Weights of a small masked image model.
Model: 32-pixel images, encoder norm layernorm, decoder layers 2.
Training: adamw at rate 0.00076, 8200 steps, batches of 64.
Data: 203450 training examples, 2.6 epochs.
Rows from block 3 of the encoder of a small masked image model, named by matrix and row number. Rows with one number belong to one neuron. Each number is 500 + 40 x the weight over its row's rms, rounded and kept within 0 to 999. All counts start at 0. Numbers have three digits each.
After each neuron's rows are labels from the 100 images, of 14976, where the neuron reaches its highest value: "strongest on" is what is common among them. Only what is clearly more common there than usual is listed. The data: regions of photos with short descriptions (Visual Genome).
# fc1: MLP up (encoder.blocks.3.mlp.fc1.weight, 768x192), inputs 64-127
# fc2: MLP down (encoder.blocks.3.mlp.fc2.weight, 192x768, transposed), outputs 64-127

fc1.367:451541476468541477515523489515435507541510533497487508531447510439525477502468544452458399476480457498508493509510557470490573465558546453531528538488466593519501513439466534469486531511568550
fc2.367:512488509537500536518489520525461512498579481484472522525511458434568523437491469428470524478486579534600528516486525508460462504518540455469438549467451463524480456537530471481496491411466503
strongest on: text has "blue"

fc1.605:541515518504442533486461509436515522420549488514536500537465540538432497510526528518498529506565545476491495470527512473533561501512471520429471466540546570519521476493504571528543420520486498
fc2.605:489521506539488490457529482463513482487507525488528514576465524467537537547520475452559487473515513505516454493483493502470473501476503518507508530476452520453502499500492497531481477511486493
strongest on: text has "white"

fc1.1:489528416439409499495524474550512539476468477571520515506481539471460504434423529452485503464500457529515465492516551484495495525532535488477461524409497553474490495579482534476516521440480548
fc2.1:558554543539511548481497519570528544460522459522534456467538521510525462575523451494517582528491549452463526447561553509573509470546531444458470474508490451427530480437478583473460479502472488
strongest on: text has "blue"

fc1.338:485467472418467560528443477517518512426456523530462496502481455445499494487439497471482498456495489611609475509522496434474428484557508552526431507503489479485510521579538421506486468554510437
fc2.338:536556479493361517494520487445501523536442473445518519531505514511567548552382505481475496453420591534514544523531505515463460525513474540543443556488471518428519455540534462481487525490540491
strongest on: text has "green"

fc1.468:549567551510491509503530486500438549442538532410551516498490504431488476542530491535439562548493538540540530485445580503496455482530504410484508493478506541531520467523510490421481592517421502
fc2.468:482525452525476521535580540549509523496468457511455483507502491459497489579463503404595517450466486480481529481556502541506442511537565552534504457475467400492475485504456479479523476545516469
strongest on: text has "red"

fc1.253:499447518484458558525528546511445458475522535507441486504506441457499475498453563477462476449459518551636546547477495508492463531556511433432431473469471533506489480443539462451501469522532499
fc2.253:559512505514485478525508471451539495431537483464523453537441518503572478474607494488454512489469515513439469401530501541462444405512570528558541466492461485453467503452520449459483451528438509
strongest on: text has "white"