config.toml
encoder_parallel_block = false
encoder_layers = 10
residual_init = "none"
Rows from block 7 of the encoder, named by matrix and row number. Rows with one number belong to one neuron. Each number is 128 + 24 x the weight over its row's rms, rounded and kept within 0 to 255. All counts start at 0. Numbers have three digits each. After the name is the row's rms in percent of the matrix's.
# fc1: MLP up (encoder.blocks.7.mlp.fc1.weight, 768x192), inputs 96-191
# fc2: MLP down (encoder.blocks.7.mlp.fc2.weight, 192x768, transposed), outputs 96-191
fc1.629 086:145109174169131120089151077115123115090105128125169099117170157146137126138120163155164109152095140103117141168140138147075141127096095115122173134116145108142119092116154127139105079122114114142102150151122089150121162146144111142145093089135113088067115096145120147121111166146121108108
fc2.629 072:131162127161102163108131126095149113163148098143130141123144139094131153153122160104117166155119100147163157104137101140145151160096100133131113091124106133114155157086149135135142130124125188112100154154137154148144099083151089136132140128144130138138139148141124144128105111105161085117
fc1.630 080:114078101163132130166080107100157147135140109140133140110172131156159133123173141151077173120168104100164094080130150133082107126113116105113127135125120155128133083123163141112106114139156164145127113117085136167127111123128149150107131155171127083141146130132142163121144142134113102143
fc2.630 084:110145156109128103177107111109191106147155118128160055101117116115133125150107156096147089128127087162141138126158094114163148155129093148078106133143115085133129200150109121142118169095157111102128108153130105104135131147141144131136174180107176151161088153111140115120100129148132172104
fc1.631 087:117090076136101146109076104157151102152154127142130154175144127131138112126136139124164164114148091139105161135123106102134126126158091129116137174122103131128138137114139177081124122097116146128099144131134152161139110117114130160116114116148142043115110162096114116136104110111115093093
fc2.631 084:127107115141168112120137108072149098110117140120078126077070165133134098158132114110140156138128102163171104114126103153108117134119147100114152138141121110088056167157117086128125138158106127134141172123095109122144095139076085118154101092156136158141134139167117129087134113101100123146
fc1.632 077:102101116122157109106128153135139120154101138103135127132143114123141172176136104127176104152130134063108137149141131120150094126118139152132121112128136136116132148108157095151158130103081156131136119102126133090136108154167121110136072160117151102083136137147126109130154106112128127108
fc2.632 079:130098130144130105172094110080155185136124151140147106142127154128140069122123109128092162130121115121146125113122128138165109121119116162153127108092132138121108126151153182166119104139166072110130145125134152131118186099128160164114087136116158139117109114121126076146101127159157099129
fc1.633 084:128097084120111110153131126127147149151069132158176130162097149110110152125149145131164148109131160152128149107099113107131127131129081157129139167151172124123106147099099141129131103161091099101137136132148136078126116153162142124107162099096130077083108098107105119113159157149130115117
fc2.633 093:091092108183136133134133162128131151062133143147123156114103093117130125097144133101137108108161158180131127080134127119140091124132124112092135144116112127105132099118129095088122132135188124116134135140178168146137146124116125134165092080129150097115152125123172159111115131139140185146
fc1.634 074:100193084133166104100119153109140140154121144139129100138133142124170137125122098113160106095156133137107158131107112117142145123082156119133125146144109121154116137123171162157136094136106194169157136139150131138081146160133084139098109124139152092140168121145119095104146149127111122127
fc2.634 076:141136122132174119145109116127131129143169143116127079141151160105082137114127120101124150139160129109124136130143090110121085127134141131090106123157136116107126155170107107084091093136152137106106094146114140134147166137167084126108180083116095105149106170121122134104129136112106119146
fc1.635 105:125113149102157111138138131116151124113115114126171161158127161142152117084126142141084132115121158130137152139130136173136167120104127161103135154126148140136147122110111135178118107118093110133146105117111152142098149152109120098167107135115142068091080139103064132129122074131100140109
fc2.635 102:104127136119128122094118154105117110130143126143135124128134110111145106133115144122141163143113153107140116138090145112100155157162105172130151074109131085115127163140113126116159164107133144120109118103148076118154095103121126098112162182135083165112120136129129118130097172155127121128
fc1.636 088:123072129161146141104136100127148138098131137182139124134083139120127112121103104125140137132116150130091111126128086115138152088177104138154144129151163124153171152150113141096105117106076125146109128148129120089141174108121111125092108168071112110103128127134123073132128153106083134132
fc2.636 079:152125156093151173159122130118135075108138146117127139148100111118130098125144136154125167169096112143093093126114133132162124153136124150111139155116131120137138160115118114091142099148151170105087147118123142145130110148126130094115091127109156131105089116165121128164088107107110139149
fc1.637 102:156135156143142096151093103114114117137141159089135099130095151125105143151121116111172121123124092079124146141115131156142135157110133096108136139099141173133106144124143104108123138132112155092103097090126105173113125152090107094100083120121113092078085160107074121152142113123136103146
fc2.637 088:154122147086115141140155146132141106154128126131127128133121109130144158116121141125110110119122138121132160147106143145109140113112108117149152182129111136117090105132110161079140114152113131144164149133117212131115124114114123115105105126075127127159160058106119159115109106082174149157
fc1.638 074:090113161146106139155110144133138164071120183129138096149113107130126126108117116143140115105075096138103141094083141133133142137146088125122091129114153117121149134091119141122165156147097133131155111151119137135077115157133113134179096099148118099128150152121104154173115135125133123073
fc2.638 067:132148123073104169120096133127155148122157127100112101127146112127131117135140127149118129184139086105129135138167154140120146142092123125123141158124119158126113153139149112141138186094148112085114126146137120108146129134119140153114113155137098067134117140116169102140152120095129145159
fc1.639 081:098185083151107137156074121115109128155153108167155145117130170105145136118143086157147118145126124099117127099135127139082096115159102132165133081130146143136132104110176110160124079139117094117146112074128147151134122115110126091115070158124145108114106137121111086149140128138082169159
fc2.639 083:140105114102127165094127122114140127111134149079136117149094167109157132098130133108115128133125115138168137111109160099118157097118182150162105134106110124131101109214116080094107112133126177159129110164104095101144149149098165134103159139173123120131167156122131100088165119094111161122
fc1.640 084:133143121140159151131095144176151134138092119100097125120159144112128160136092130115109132098191191091147159087113112156167183101128143115130121130114133152088143148126178151172130119140105102121116131100075137142125100133134110121150137097126147078084127082113109151091120144136131148150
fc2.640 082:138139073104137133134153111177149090139147104136123102078127153120163146111162119129121125142097143131120153086135139099146141134095102099094112152132145111122116090128129110146143126092158125139122112138111108139064164078099117148153152114154104144160172124131134118129160148109132170135
fc1.641 091:159108143181145154121130128154121100118134105124135129112151114138137096112150114158140101144098087101114138125103099137123132124129120110141142166090119129104118139123137113165156125117132097146120151098142148140096102144142155188139094153099107104076113108096094129130145088105143104134
fc2.641 094:107128139102129129130183124124124140098087155122137108107122143147109074165130136126156126081149109146131128108143094117119136167154166148101099142115126138147133097161161116154125117105176088122139127150127100115114146107140135153111108102140142133145110112134156152138144099196138173150
fc1.642 076:137094152099142180076100158143126074126106151124120102128133123143106135119117154168149132147107113124095115125196109133134102106118098145107108187156134102098138102093134141106148143133150127081151154102139153144115090163145153109088141181113110137095133124132098113108144046124146121140
fc2.642 079:135161116174152142108162149160097145096136133119147137135105110176102082132144100126132172157130132140052120177184111131169102135104115094104123108086131167112092115123115122116146104142155138146146120111155121118115114125139141110113140119133123118123135117109162154146183131085128125099
fc1.643 076:129144174143118114132119142139152137167143124104191106144104158154129155118096104156171139103133147123157136128129125095120121093121128124152156135176159123154115153126158108144131098144074101118115081118094129112154155118149097163143136132141112120139125163079152145151124141115145128123
fc2.643 073:138120115125082127125149129173110129121131094136122115173137099126120107109115142088131088167108149128125096160125183134137123175099109127132143119129138088149112152119103137143099111121125165092153143152187118202135112143150130145169128064086130138112094085138144136099137121156148113090
fc1.644 071:132134170143165107119079103131153136130099125158111114164124160144100150140091119111178102110168121115154107155184159098154121125135130140120101071130083130177132118123143178160151122123139117149150101124129069088143143149132117135095111167117137141100117112124108122108113098115129115148
fc2.644 074:132162133167133116113128125040152140106147092131126134118128117115124130104167147139118087130101105163109113139153078141114140186161146128134163100127132116128130137096122120131152149163117106127140153188159118153156125162096108094164172152115109129119107107143163149172153136133131147123
fc1.645 090:130141163131151140133097139142135118106128156130133133106138167122136135155147134100133094125127153154131164083134127090162089096105139099099139087143116098119188137120167150163134165164099099148146103108137177139124098118177131088139149167102163133131109113069153130168154130183143104100
fc2.645 082:106063162097135154107086143145140182149115148137137157117132145154119146168113183082082119161138111112098131133104126133138147147131118118097135150124143132108103162134072118132140109167162164119096145089118140111130123106109127078138108111114086172136108126126136148121136146127144157109
fc1.646 068:080107162090159134119113131107118109166100087105138117173122143165173134150123094108157156155130121137110129131143089093135125106124129105138111155157156161102090128130099106162121171105119117128158164093101127139144129068166114100138140129153117108075161120124075139108148112121147106143
fc2.646 070:155196146123099140142184117103129129126154134130086139106114072115146117127134133115137140162092090121143139123186139121167165124123107186130126120151131111112098143130125128133149064138116119111148095115118112117150122128159134147152124099180144166121097121154082159116139157053115152142
fc1.647 078:134110130116125084125135112131128131106129131093134122116115134134150181184182113097092109150141121132092157122125113123136147155120174142157138154122111121108159108133090125098137108101103089130129126117112120168152132200140127106145123091103119083089100082136138137120135137140134157151
fc2.647 078:131173170116144161119168163125100124122099116112113108094122093112116123122151124153097116087121113142125115114130138146130172112118090117112178131137126097127133094125131113074151094145129108114144170130145131134084124123157137146140117127106098101122159200139111144128077126109129100102
fc1.648 247:135126127151167108176103144158141103134109114118160152119174142140139146155131124172117104107124148102121125113119142144076156114123117122111138112082114149114173106124150115140116115134153089152088125155134105120144141116118119161123139121120137126117116123110112105145122113100141106135
fc2.648 245:118113118105074163131164113096122162133177192146113135095087097108133129095092130122104130133113114182142131114181132099145122101090157089126152164141119061159111171167103108098127132124131137145159146132109148136104120149130113146128130157146089136135164117121159128080108118121140124156
fc1.649 078:141132132091102140179110120154144128149103125092141084122125169145150140131112106138119139095136163094145135111142148095099146155125101093129124136097146148110138133118159147142111159132071127113116115145108161139148120123177136159101071165151132089122107117101069154132137164088152141146
fc2.649 080:124130106127154114119169129109132133152136104174158162114084131116104120098146103087121142092127073118133148136139087093134137148144107150129119163106120134160117127082155129143125098148117124114139134136112121158145096086152169130141106147102084081097124105119100127146093139106112173126
fc1.650 073:102123128130134117138102128100104134176157077118147111135158137153079087116083136116153123120145155131117145162136182111049114119131120143177107128119143103144124148119195069129134109097129113123138147141129140162142137106126115168151086176115121117108098140123092115149173141112129121096
fc2.650 078:205140145142136144141131168110137135102125142107148099174145133156177146161150138150121164162117147107157119140105123129080065134130132115132178119134136148107163146163117131117131137150125102142102123134145135174131132131113129130137097139152141121113101137156147145138151125167087141108
fc1.651 084:143081135101108118135092109117088138140134150143158149145159135118087155154114178100129126127131142159102109144125104119103125143098147092123137183116154085106093078098125144151095121115114107135151121136166080162135148120129141153165080116131109116080146112098123192177139115123149130092
fc2.651 086:130134154155145150141135132110155133192111106077134133143102108102173146148128090114088109126151070127138115151132122108177153098145121145139119107111090135176143137139167118088114155119142099121124145119159161133131153143128142148119111090101100118136115114124127158118112134081124116163
fc1.652 079:144101136156145103133130125125097119127150102120155126170135101166130146125124121073146140123131129144130124095136069131093178167092099162127131187132132160121090114089154148107144130147069091142141094123125165169110131139142152166123151146144115123060086117118098119117131123128099114122
fc2.652 075:092119103129104125079109110152117140149160119087154113159156099125144192132127120111113095092093166146151153129138130131173172179116116128125124114089142106127155079111121145108101120124135131161108130126150132088142170170096130121116138131188152098110146144144138107142123131131149155137
fc1.653 201:142141111128097138144151115130169127151129140127138103119137095117112115135121094121133111114098138142150109090186091091099113124103131144138135159113096104108134158126137113106156130081144106176111108130153151130175136133126140124111166107121130134115159118098144179115096128146150163114
fc2.653 227:149123136129128146171164134098047147132119131138143149090123103136122123139141079103126112145136117181150151089156175137152134160122159104125150126114136108111148131145124075123092121119141117150142154110118147117084124150115135153142091134146121047107149127119155074121121130124134099123
fc1.654 073:114094173140184127107146129131124170120117145147138116130126142147144106134168108133094122084156113096076131158129124165116133125100119122146118144139100161120158092121102095161129167122104108099115127064130098098105127152132114142133102111063149138115128127113173163116130135132176124167
fc2.654 079:071135112111115115130134129132102125110122121163099157112119137133184113160143120119124123148092145141125171136172138140108144118144145146171106094068111158121118127105135133126133146143121161161112169123157116106108069181174105130157158145186136142162117092109118156101121117116123163148
fc1.655 075:107112146101155110170093111091111134125151117165094132131124146142101110141172117130156135121132133135128130183136153122086111117117144135121149101148149138119130143108094131098160101134127145138127106131088146135100127121156114112101113102101113103114084069132102128147119150120155111177
fc2.655 076:112158137117134137125150106155150146124161121129107176136162092105112138149143130140103143122118159124182135153113122123126118114091159088114140123122124147140127137143095123093145129084138124182133115139166136132092096128142149127157137136165049131134090122119152116130141197133128139092
fc1.656 078:160112141129139127144104110137124127167126118123159186171136129139136139138163123146139152086146163113136080124108100172154125095107118159115104125143167111108140098123127125120126121082123151125136102151181121171116163133149133129138116089101146102099088143148150177152180076097132146144
fc2.656 081:094158134101102123130144156089100147125073125114154141124152129073149141090134125146096120117144154150130151124105122124131115143091108081165144128118133149154173156122137113106105172172115103155105131111100092108118109141171129133109146151127129168139138114138131117137137107165123100108
fc1.657 089:088120133123136116119118115142105080142146093148136183136121148171102142127145110134153138102149155123178184104102137150086145121153115153127116141145131132153096162124169111119139130145097112146158132114098122150142131094139088136126130132135123080130132112130081119117137128117119136125
fc2.657 091:156144143116118099092142092172136126105140171108169141133105109141130111142097125114078121158134153147140111125144122141104118155117119119146162110097105122136149103098104108121135138119162110103082145115143153165140125153072153158145139168128139149177142133128113122153108134136150134156
fc1.658 075:128172137095156164125087142127136109133076163091138119122130147127125166144125106132148129157155137136132136159138133156135129088117180130123132155115132153112095117144148101098115115122138107104102145155128117090084126149121150143148133147154078120102115146103103150132123097154174157119
fc2.658 075:130140141146140129124111112171187126194115146141117078140164100057158138103127094160132099112124130116126146155127117173164099088143146127106118104177113106147087129153107146134134102145119143154126127095104140085135142121142150092145124130128114153149118127086127111132067124079144114128
fc1.659 070:156107087121140134152189164156106121116145106106105101136116125173111116118126093152126134107067147090108108156145106133162152153074080127152131111126111115097133122164166126116129074111134135133133147158120128134119139131128073147082138137119090128065110132105115135138131099105129122158
fc2.659 070:111119074107116118137113110103150127106119156114121140168192105155099138147120104105165111114126126121142119067112115175156138127089146122138137141147156147103131158111118124157128132115107152124086092119146156107135118150112107136146088080169143111136151159167146093101149125129124144136
fc1.660 077:138128160146133120142098146136109167141138112120123130140143113160126117104195134149139127131071126103157138126152136142117133110116114142101121170122130153125138132119128124151118112155083108060142103134087136168127121131146140086123089147104166101090115150156093110116127134128143124069
fc2.660 072:153121147142144139150101143124126132153141153128165151088116103106133158094110099116134089147120141124142135090094148164107120126155166154141143125133165152105118102129169149151179107132102145099092119219156133120128122156139146146122140112127158123138142136108100144147131129146138107093
fc1.661 077:154077120159179109136146117109107159118136134106118137156122149158129138169109096136103122154069134099112121121129130111102166140157106139104118102118114100141102114097169132152136081163104109107097123125105128133129133133153148115062142127147154124125114113112157133105186110173177160146
fc2.661 075:096116078142154126142106096135073117150111130087116129159152139102137139083135143103142119162120148145100125135115155132135159135083154100119122155085127095146142133166127113134130154119145157152160209122182135110130111151137114114135120107169157139157114090150139132065123118154139114131