Weights of a small masked image model.
Model: encoder norm layernorm, encoder patch size [4, 4], encoder width 192, decoder width 192, decoder layers 2.
Training: adamw at rate 0.00076, 8200 steps, batches of 64.
Data: trained on regions of photos with short descriptions (Visual Genome), 203450 training examples, 2.6 epochs.
Rows from block 9 of the encoder of a small masked image model, named by matrix and row number. Rows with one number belong to one neuron. Each number is 50 + 12 x the weight over its row's rms, rounded and kept within 0 to 99. All counts start at 0.
After each neuron's rows are labels from the 100 images, of 14976, where the neuron reaches its highest value: "place" is the part of the image that holds the peak. Only what is clearly more common there than usual is listed. The data: regions of photos with short descriptions (Visual Genome). In brackets: how many of the 100, against the usual share in percent.
# fc1: MLP up (encoder.blocks.9.mlp.fc1.weight, 768x192), inputs 0-95
# fc2: MLP down (encoder.blocks.9.mlp.fc2.weight, 192x768, transposed), outputs 0-95

fc1.454:14 42 61 56 59 58 42 27 62 52 57 61 35 40 60 49 46 48 35 69 65 47 44 62 62 49 62 54 60 50 55 39 62 60 45 62 54 58 37 61 47 54 23 80 61 55 58 32 41 34 38 44 50 54 44 59 25 42 44 52 72 53 62 52 50 52 43 34 40 61 54 54 39 66 56 41 31 46 46 48 61 57 56 57 47 27 34 67 41 59 58 03 72 51 40 51
fc2.454:38 47 61 39 41 54 33 40 36 57 57 56 40 47 41 38 37 34 50 61 40 41 48 55 45 67 42 62 63 56 41 41 61 47 43 52 65 49 48 37 46 42 41 41 46 57 47 58 71 59 35 59 77 28 66 50 55 54 70 64 61 57 57 42 21 55 39 74 58 54 62 57 64 46 15 54 67 22 64 40 52 47 52 66 35 34 37 57 53 58 51 33 46 54 42 38
place: middle left (31 vs 9.4)

fc1.360:56 54 69 73 41 56 41 71 51 76 49 56 56 51 51 60 47 53 75 51 64 55 63 45 37 47 49 52 46 42 70 57 52 62 36 65 61 61 53 57 42 69 30 48 55 56 51 39 51 37 52 46 26 61 64 51 44 36 57 55 44 26 44 44 55 53 61 27 52 71 64 73 58 53 34 56 76 66 60 56 61 30 62 57 22 27 36 72 38 39 25 28 47 56 49 47
fc2.360:56 45 45 68 26 39 39 72 71 46 35 38 59 43 63 60 46 52 57 44 36 44 61 52 44 37 32 42 39 38 56 41 38 59 78 46 76 40 62 55 43 22 52 55 35 38 42 52 64 44 62 43 61 46 32 45 39 52 53 36 71 46 36 54 53 37 68 53 67 59 40 39 42 48 73 54 42 37 29 49 71 75 47 47 59 45 58 51 26 39 72 44 34 59 67 57
place: centre (28 vs 6.2)

fc1.463:52 33 64 52 30 65 52 48 48 74 58 67 59 62 55 67 55 53 29 59 58 54 41 37 70 64 45 64 55 78 49 61 70 36 52 43 54 59 42 51 64 73 39 63 61 34 55 52 58 50 53 36 39 58 36 61 48 48 37 68 52 34 56 41 50 73 43 34 50 62 48 33 47 65 17 27 48 51 54 44 42 41 59 54 61 35 47 63 54 35 53 39 39 29 31 41
fc2.463:52 62 58 57 71 34 54 60 41 51 53 58 57 42 34 42 66 28 62 45 50 46 65 53 45 46 56 43 65 42 42 49 46 51 53 61 60 39 35 39 34 49 46 48 37 45 45 27 34 35 30 58 75 37 45 55 39 47 57 44 62 67 48 61 54 48 59 62 50 77 85 65 62 46 46 71 60 62 55 44 63 30 49 61 34 31 62 42 57 59 58 29 75 76 41 59
place: bottom right (51 vs 14.1)

fc1.269:39 41 68 38 32 62 35 39 50 29 62 78 40 72 54 42 38 43 31 39 57 48 44 50 43 58 47 18 47 51 48 47 47 45 39 50 49 42 60 44 46 76 35 28 47 33 58 42 52 53 57 52 53 42 66 60 26 60 53 53 35 55 50 35 53 47 63 60 42 64 63 46 55 54 16 61 43 59 43 52 17 55 42 36 65 35 61 63 55 56 70 22 44 56 35 39
fc2.269:58 58 39 60 53 38 48 54 40 28 65 68 46 49 44 35 53 44 87 46 46 46 67 55 37 36 53 38 49 42 52 43 57 54 39 52 44 40 38 52 48 58 62 51 48 45 48 37 46 48 41 49 63 53 47 52 53 44 54 38 43 69 46 56 70 41 43 55 40 56 91 47 57 41 65 59 42 52 60 48 58 48 58 44 58 37 60 17 52 62 53 48 53 53 54 52
place: top centre (50 vs 9.4)

fc1.73:47 33 54 63 33 59 40 52 56 55 58 69 59 49 55 36 62 58 56 51 74 53 65 38 58 47 51 59 49 38 52 44 37 53 56 41 56 52 65 69 45 48 41 40 50 84 55 49 35 27 21 34 30 52 35 46 54 29 50 53 31 28 43 42 45 47 40 55 54 71 38 44 36 49 63 49 51 60 32 48 53 50 43 50 55 40 32 53 42 23 75 63 53 52 58 58
fc2.73:20 58 51 68 57 56 42 59 58 28 48 63 25 51 68 40 60 39 48 52 40 61 41 35 47 49 29 65 50 33 57 41 39 48 45 60 58 57 52 57 27 63 62 68 66 43 50 59 60 42 59 60 60 38 52 44 24 48 70 51 53 63 45 63 44 29 49 63 46 74 60 53 57 44 56 66 47 53 63 54 59 43 67 42 61 55 47 48 45 46 50 65 42 39 54 60
place: middle left (72 vs 9.4)

fc1.431:44 37 38 56 50 42 69 41 49 45 48 59 71 42 52 59 45 62 58 65 63 47 38 83 62 49 58 50 61 43 54 50 57 65 66 49 52 52 52 59 44 48 26 53 61 72 40 34 53 35 40 41 47 59 43 51 40 24 37 54 46 54 58 57 37 51 43 55 54 60 46 34 45 47 52 42 61 61 45 45 49 69 38 59 40 35 51 48 27 52 49 22 32 69 41 64
fc2.431:67 59 50 46 69 40 67 54 74 25 44 56 60 63 47 46 60 45 49 31 33 32 48 46 32 48 62 55 51 36 85 51 33 56 59 45 53 71 59 50 51 40 58 45 18 46 39 41 51 60 44 57 57 45 34 43 57 37 51 31 28 63 54 39 37 59 64 56 70 64 62 53 50 67 54 60 61 57 43 59 51 70 23 36 57 46 47 37 56 40 46 29 72 55 58 65
place: bottom centre (25 vs 9.4)

fc1.654:31 46 55 45 45 42 55 46 34 57 78 69 49 64 65 44 67 22 35 35 70 62 46 49 42 45 79 55 69 33 56 47 53 58 45 33 63 55 36 56 64 54 50 34 34 60 60 65 69 55 67 34 68 55 66 34 60 47 61 56 52 54 64 56 72 34 42 43 37 65 60 32 53 52 46 39 44 58 43 40 56 44 60 52 54 41 34 27 71 42 54 60 41 39 67 56
fc2.654:65 50 62 35 45 48 53 64 47 49 47 44 49 60 66 35 62 45 53 32 39 31 35 47 42 53 43 35 37 51 54 51 25 35 53 59 54 58 40 54 55 30 63 36 36 44 31 47 34 41 47 34 41 47 45 19 58 33 38 42 44 47 41 28 36 51 44 59 48 57 48 37 64 32 32 55 33 49 40 32 41 25 60 47 43 65 58 73 43 59 34 68 38 55 59 51
place: top left (92 vs 14.1)

fc1.55:43 55 66 50 54 33 31 37 49 35 40 53 28 30 57 32 59 45 42 38 49 47 55 48 45 50 41 53 35 58 58 59 37 50 59 27 51 65 42 43 48 52 71 49 46 47 72 40 53 52 58 80 71 62 52 52 61 56 45 44 49 61 57 56 34 47 50 59 58 43 47 63 41 56 43 45 61 64 54 49 63 67 33 55 53 41 52 46 62 47 53 42 71 58 40 33
fc2.55:55 36 63 50 66 46 63 64 37 52 50 33 49 51 67 62 37 47 40 38 20 30 69 44 40 39 72 64 60 46 46 65 32 27 50 51 46 50 58 40 39 41 69 65 37 50 47 55 47 43 35 38 67 47 33 34 47 25 44 37 47 57 47 52 59 60 44 56 58 40 42 64 70 36 50 52 61 53 41 72 46 31 58 55 29 42 58 59 56 44 36 51 61 42 48 70
place: top left (38 vs 14.1); top right (32 vs 14.1)

fc1.430:44 42 42 55 58 55 53 57 61 67 38 56 71 68 59 79 73 42 57 49 39 50 37 54 33 49 36 70 48 52 48 37 57 36 56 36 40 40 64 40 51 67 52 71 38 54 42 65 36 58 53 31 28 41 38 48 45 49 45 53 66 29 46 38 50 64 60 60 56 52 45 28 61 32 51 49 60 42 61 59 56 43 48 49 36 45 54 56 40 44 40 51 41 57 52 61
fc2.430:44 39 49 21 40 43 60 49 46 45 45 55 32 64 40 58 26 55 57 36 42 66 49 59 60 63 17 60 43 51 47 55 48 63 51 29 73 49 37 50 66 49 56 32 48 42 45 46 42 28 31 63 66 42 58 48 79 42 44 50 64 61 40 51 54 50 59 58 41 42 51 31 46 62 50 45 56 47 39 57 61 75 55 46 68 40 53 46 59 46 64 51 53 30 37 43
place: bottom right (53 vs 14.1)

fc1.136:25 53 48 68 52 58 37 53 62 39 39 50 46 52 53 59 63 48 60 32 61 66 72 48 38 32 40 55 61 59 42 48 49 31 38 50 60 66 42 50 37 36 54 42 56 38 52 55 36 44 27 46 45 56 50 41 39 67 40 40 69 42 76 44 53 67 49 60 39 64 40 33 63 60 48 61 58 47 45 55 59 42 75 76 41 28 64 48 61 49 40 45 21 66 46 51
fc2.136:50 52 53 69 49 44 30 50 44 66 55 42 38 39 55 34 41 36 38 53 43 41 63 32 42 46 56 33 46 38 57 43 39 59 56 66 39 37 44 30 42 47 38 57 50 58 74 45 57 66 49 48 67 52 49 42 37 41 53 55 62 64 36 79 48 36 54 58 55 33 52 73 48 61 56 70 33 64 72 48 40 36 50 54 48 55 46 59 47 60 43 38 79 57 35 55
place: centre (29 vs 6.2)

fc1.704:51 36 39 30 41 57 50 60 70 39 55 53 44 70 50 73 31 42 55 41 47 47 54 61 47 43 26 63 57 64 69 43 32 67 68 60 42 57 65 45 50 59 56 48 49 34 42 49 70 44 36 42 38 49 31 24 60 44 56 49 50 49 52 44 43 49 73 71 56 60 50 35 49 53 47 27 63 46 45 47 58 73 68 49 38 29 46 41 50 67 45 55 48 35 55 50
fc2.704:30 53 54 64 61 56 39 47 48 26 51 36 41 59 26 49 27 50 52 38 32 45 66 43 44 62 50 46 30 52 45 64 35 69 55 54 62 33 44 57 53 51 57 74 30 43 41 52 67 37 41 61 75 50 54 28 73 47 49 63 39 49 34 61 40 41 51 51 59 46 47 46 51 41 54 44 70 65 49 60 66 53 52 43 49 54 37 48 46 52 40 31 70 54 50 75
place: bottom centre (39 vs 9.4); bottom right (38 vs 14.1)

fc1.28:70 54 59 67 60 64 55 50 54 65 61 66 47 61 56 65 30 30 30 72 55 43 56 41 28 51 49 65 63 69 57 37 33 38 53 39 53 70 55 48 65 56 52 59 39 65 54 41 54 53 43 36 46 37 59 50 41 64 56 60 30 37 57 39 35 61 35 33 51 65 69 31 30 74 45 37 58 42 52 56 54 63 50 63 57 49 31 47 31 36 54 44 41 45 36 55
fc2.28:41 34 44 47 58 42 69 45 67 41 61 17 53 38 23 41 27 39 48 41 32 66 49 28 62 60 42 46 43 17 38 39 55 31 37 64 66 52 45 54 37 59 62 61 23 53 57 37 29 72 55 59 46 64 48 46 47 43 49 45 57 54 39 43 36 49 60 29 46 36 46 38 47 53 64 59 51 66 61 48 46 43 50 50 59 52 59 54 36 37 57 43 52 50 60 47
place: centre (25 vs 6.2)

fc1.586:44 55 69 59 68 45 68 49 50 62 65 52 48 66 63 61 25 39 38 74 40 23 20 46 32 46 61 57 41 49 57 50 45 62 68 48 46 33 51 47 42 66 59 54 58 42 32 25 47 57 43 38 68 44 67 56 44 72 62 72 57 55 51 46 59 34 72 54 57 50 47 66 44 42 58 46 52 52 40 52 47 39 39 39 32 45 35 47 55 57 57 48 64 48 48 70
fc2.586:39 72 69 54 57 56 65 55 52 31 69 56 34 67 65 34 48 29 51 21 51 37 46 53 39 47 42 51 51 44 44 25 46 36 66 60 34 58 70 43 51 32 61 31 43 40 42 48 50 45 43 70 45 29 52 49 59 59 56 47 64 56 49 49 39 51 52 73 41 54 58 44 71 60 37 60 72 34 53 39 46 76 88 55 40 52 56 53 64 52 58 39 66 41 31 49
place: middle left (26 vs 9.4)

fc1.447:42 58 63 45 67 47 68 66 48 45 54 58 48 63 56 61 51 55 36 36 50 54 40 58 59 42 38 63 57 57 50 46 46 47 26 36 51 30 39 70 29 65 60 57 68 35 35 52 40 43 45 58 67 82 66 44 59 43 32 44 66 58 73 37 65 54 43 46 59 65 50 55 56 62 24 51 63 42 38 56 44 38 70 29 45 28 66 48 58 36 38 23 57 37 50 43
fc2.447:50 57 51 38 54 39 39 46 44 52 52 55 40 48 63 27 41 42 48 45 39 47 48 57 45 46 49 43 57 43 50 50 34 59 53 67 43 65 43 57 39 41 34 49 34 56 49 33 48 32 36 71 42 43 30 64 74 35 49 36 65 69 62 63 62 52 59 79 42 65 64 62 61 68 45 62 56 63 64 43 38 70 56 48 29 29 60 46 73 46 55 40 72 44 44 63
place: top centre (33 vs 9.4)

fc1.511:42 46 69 58 40 57 36 39 76 52 56 67 37 64 52 57 51 37 34 52 55 33 24 43 69 55 60 56 57 53 48 50 66 45 58 38 35 52 47 50 44 66 59 57 39 30 55 20 48 41 56 50 43 53 51 54 40 61 39 52 58 49 67 52 56 68 56 61 56 63 45 50 71 69 09 45 39 66 55 57 48 35 48 34 52 18 59 60 66 44 43 18 52 34 24 51
fc2.511:50 71 52 53 67 42 44 74 38 43 49 55 40 41 40 35 68 31 73 38 59 45 59 58 30 44 54 48 64 35 36 38 50 44 43 74 59 39 36 58 48 47 55 47 41 41 41 46 44 38 28 49 81 46 43 55 56 62 73 38 60 72 54 62 57 39 54 72 37 64 85 49 67 54 51 68 54 53 49 56 53 37 62 49 49 26 60 36 59 55 48 40 54 66 39 53
place: top centre (37 vs 9.4)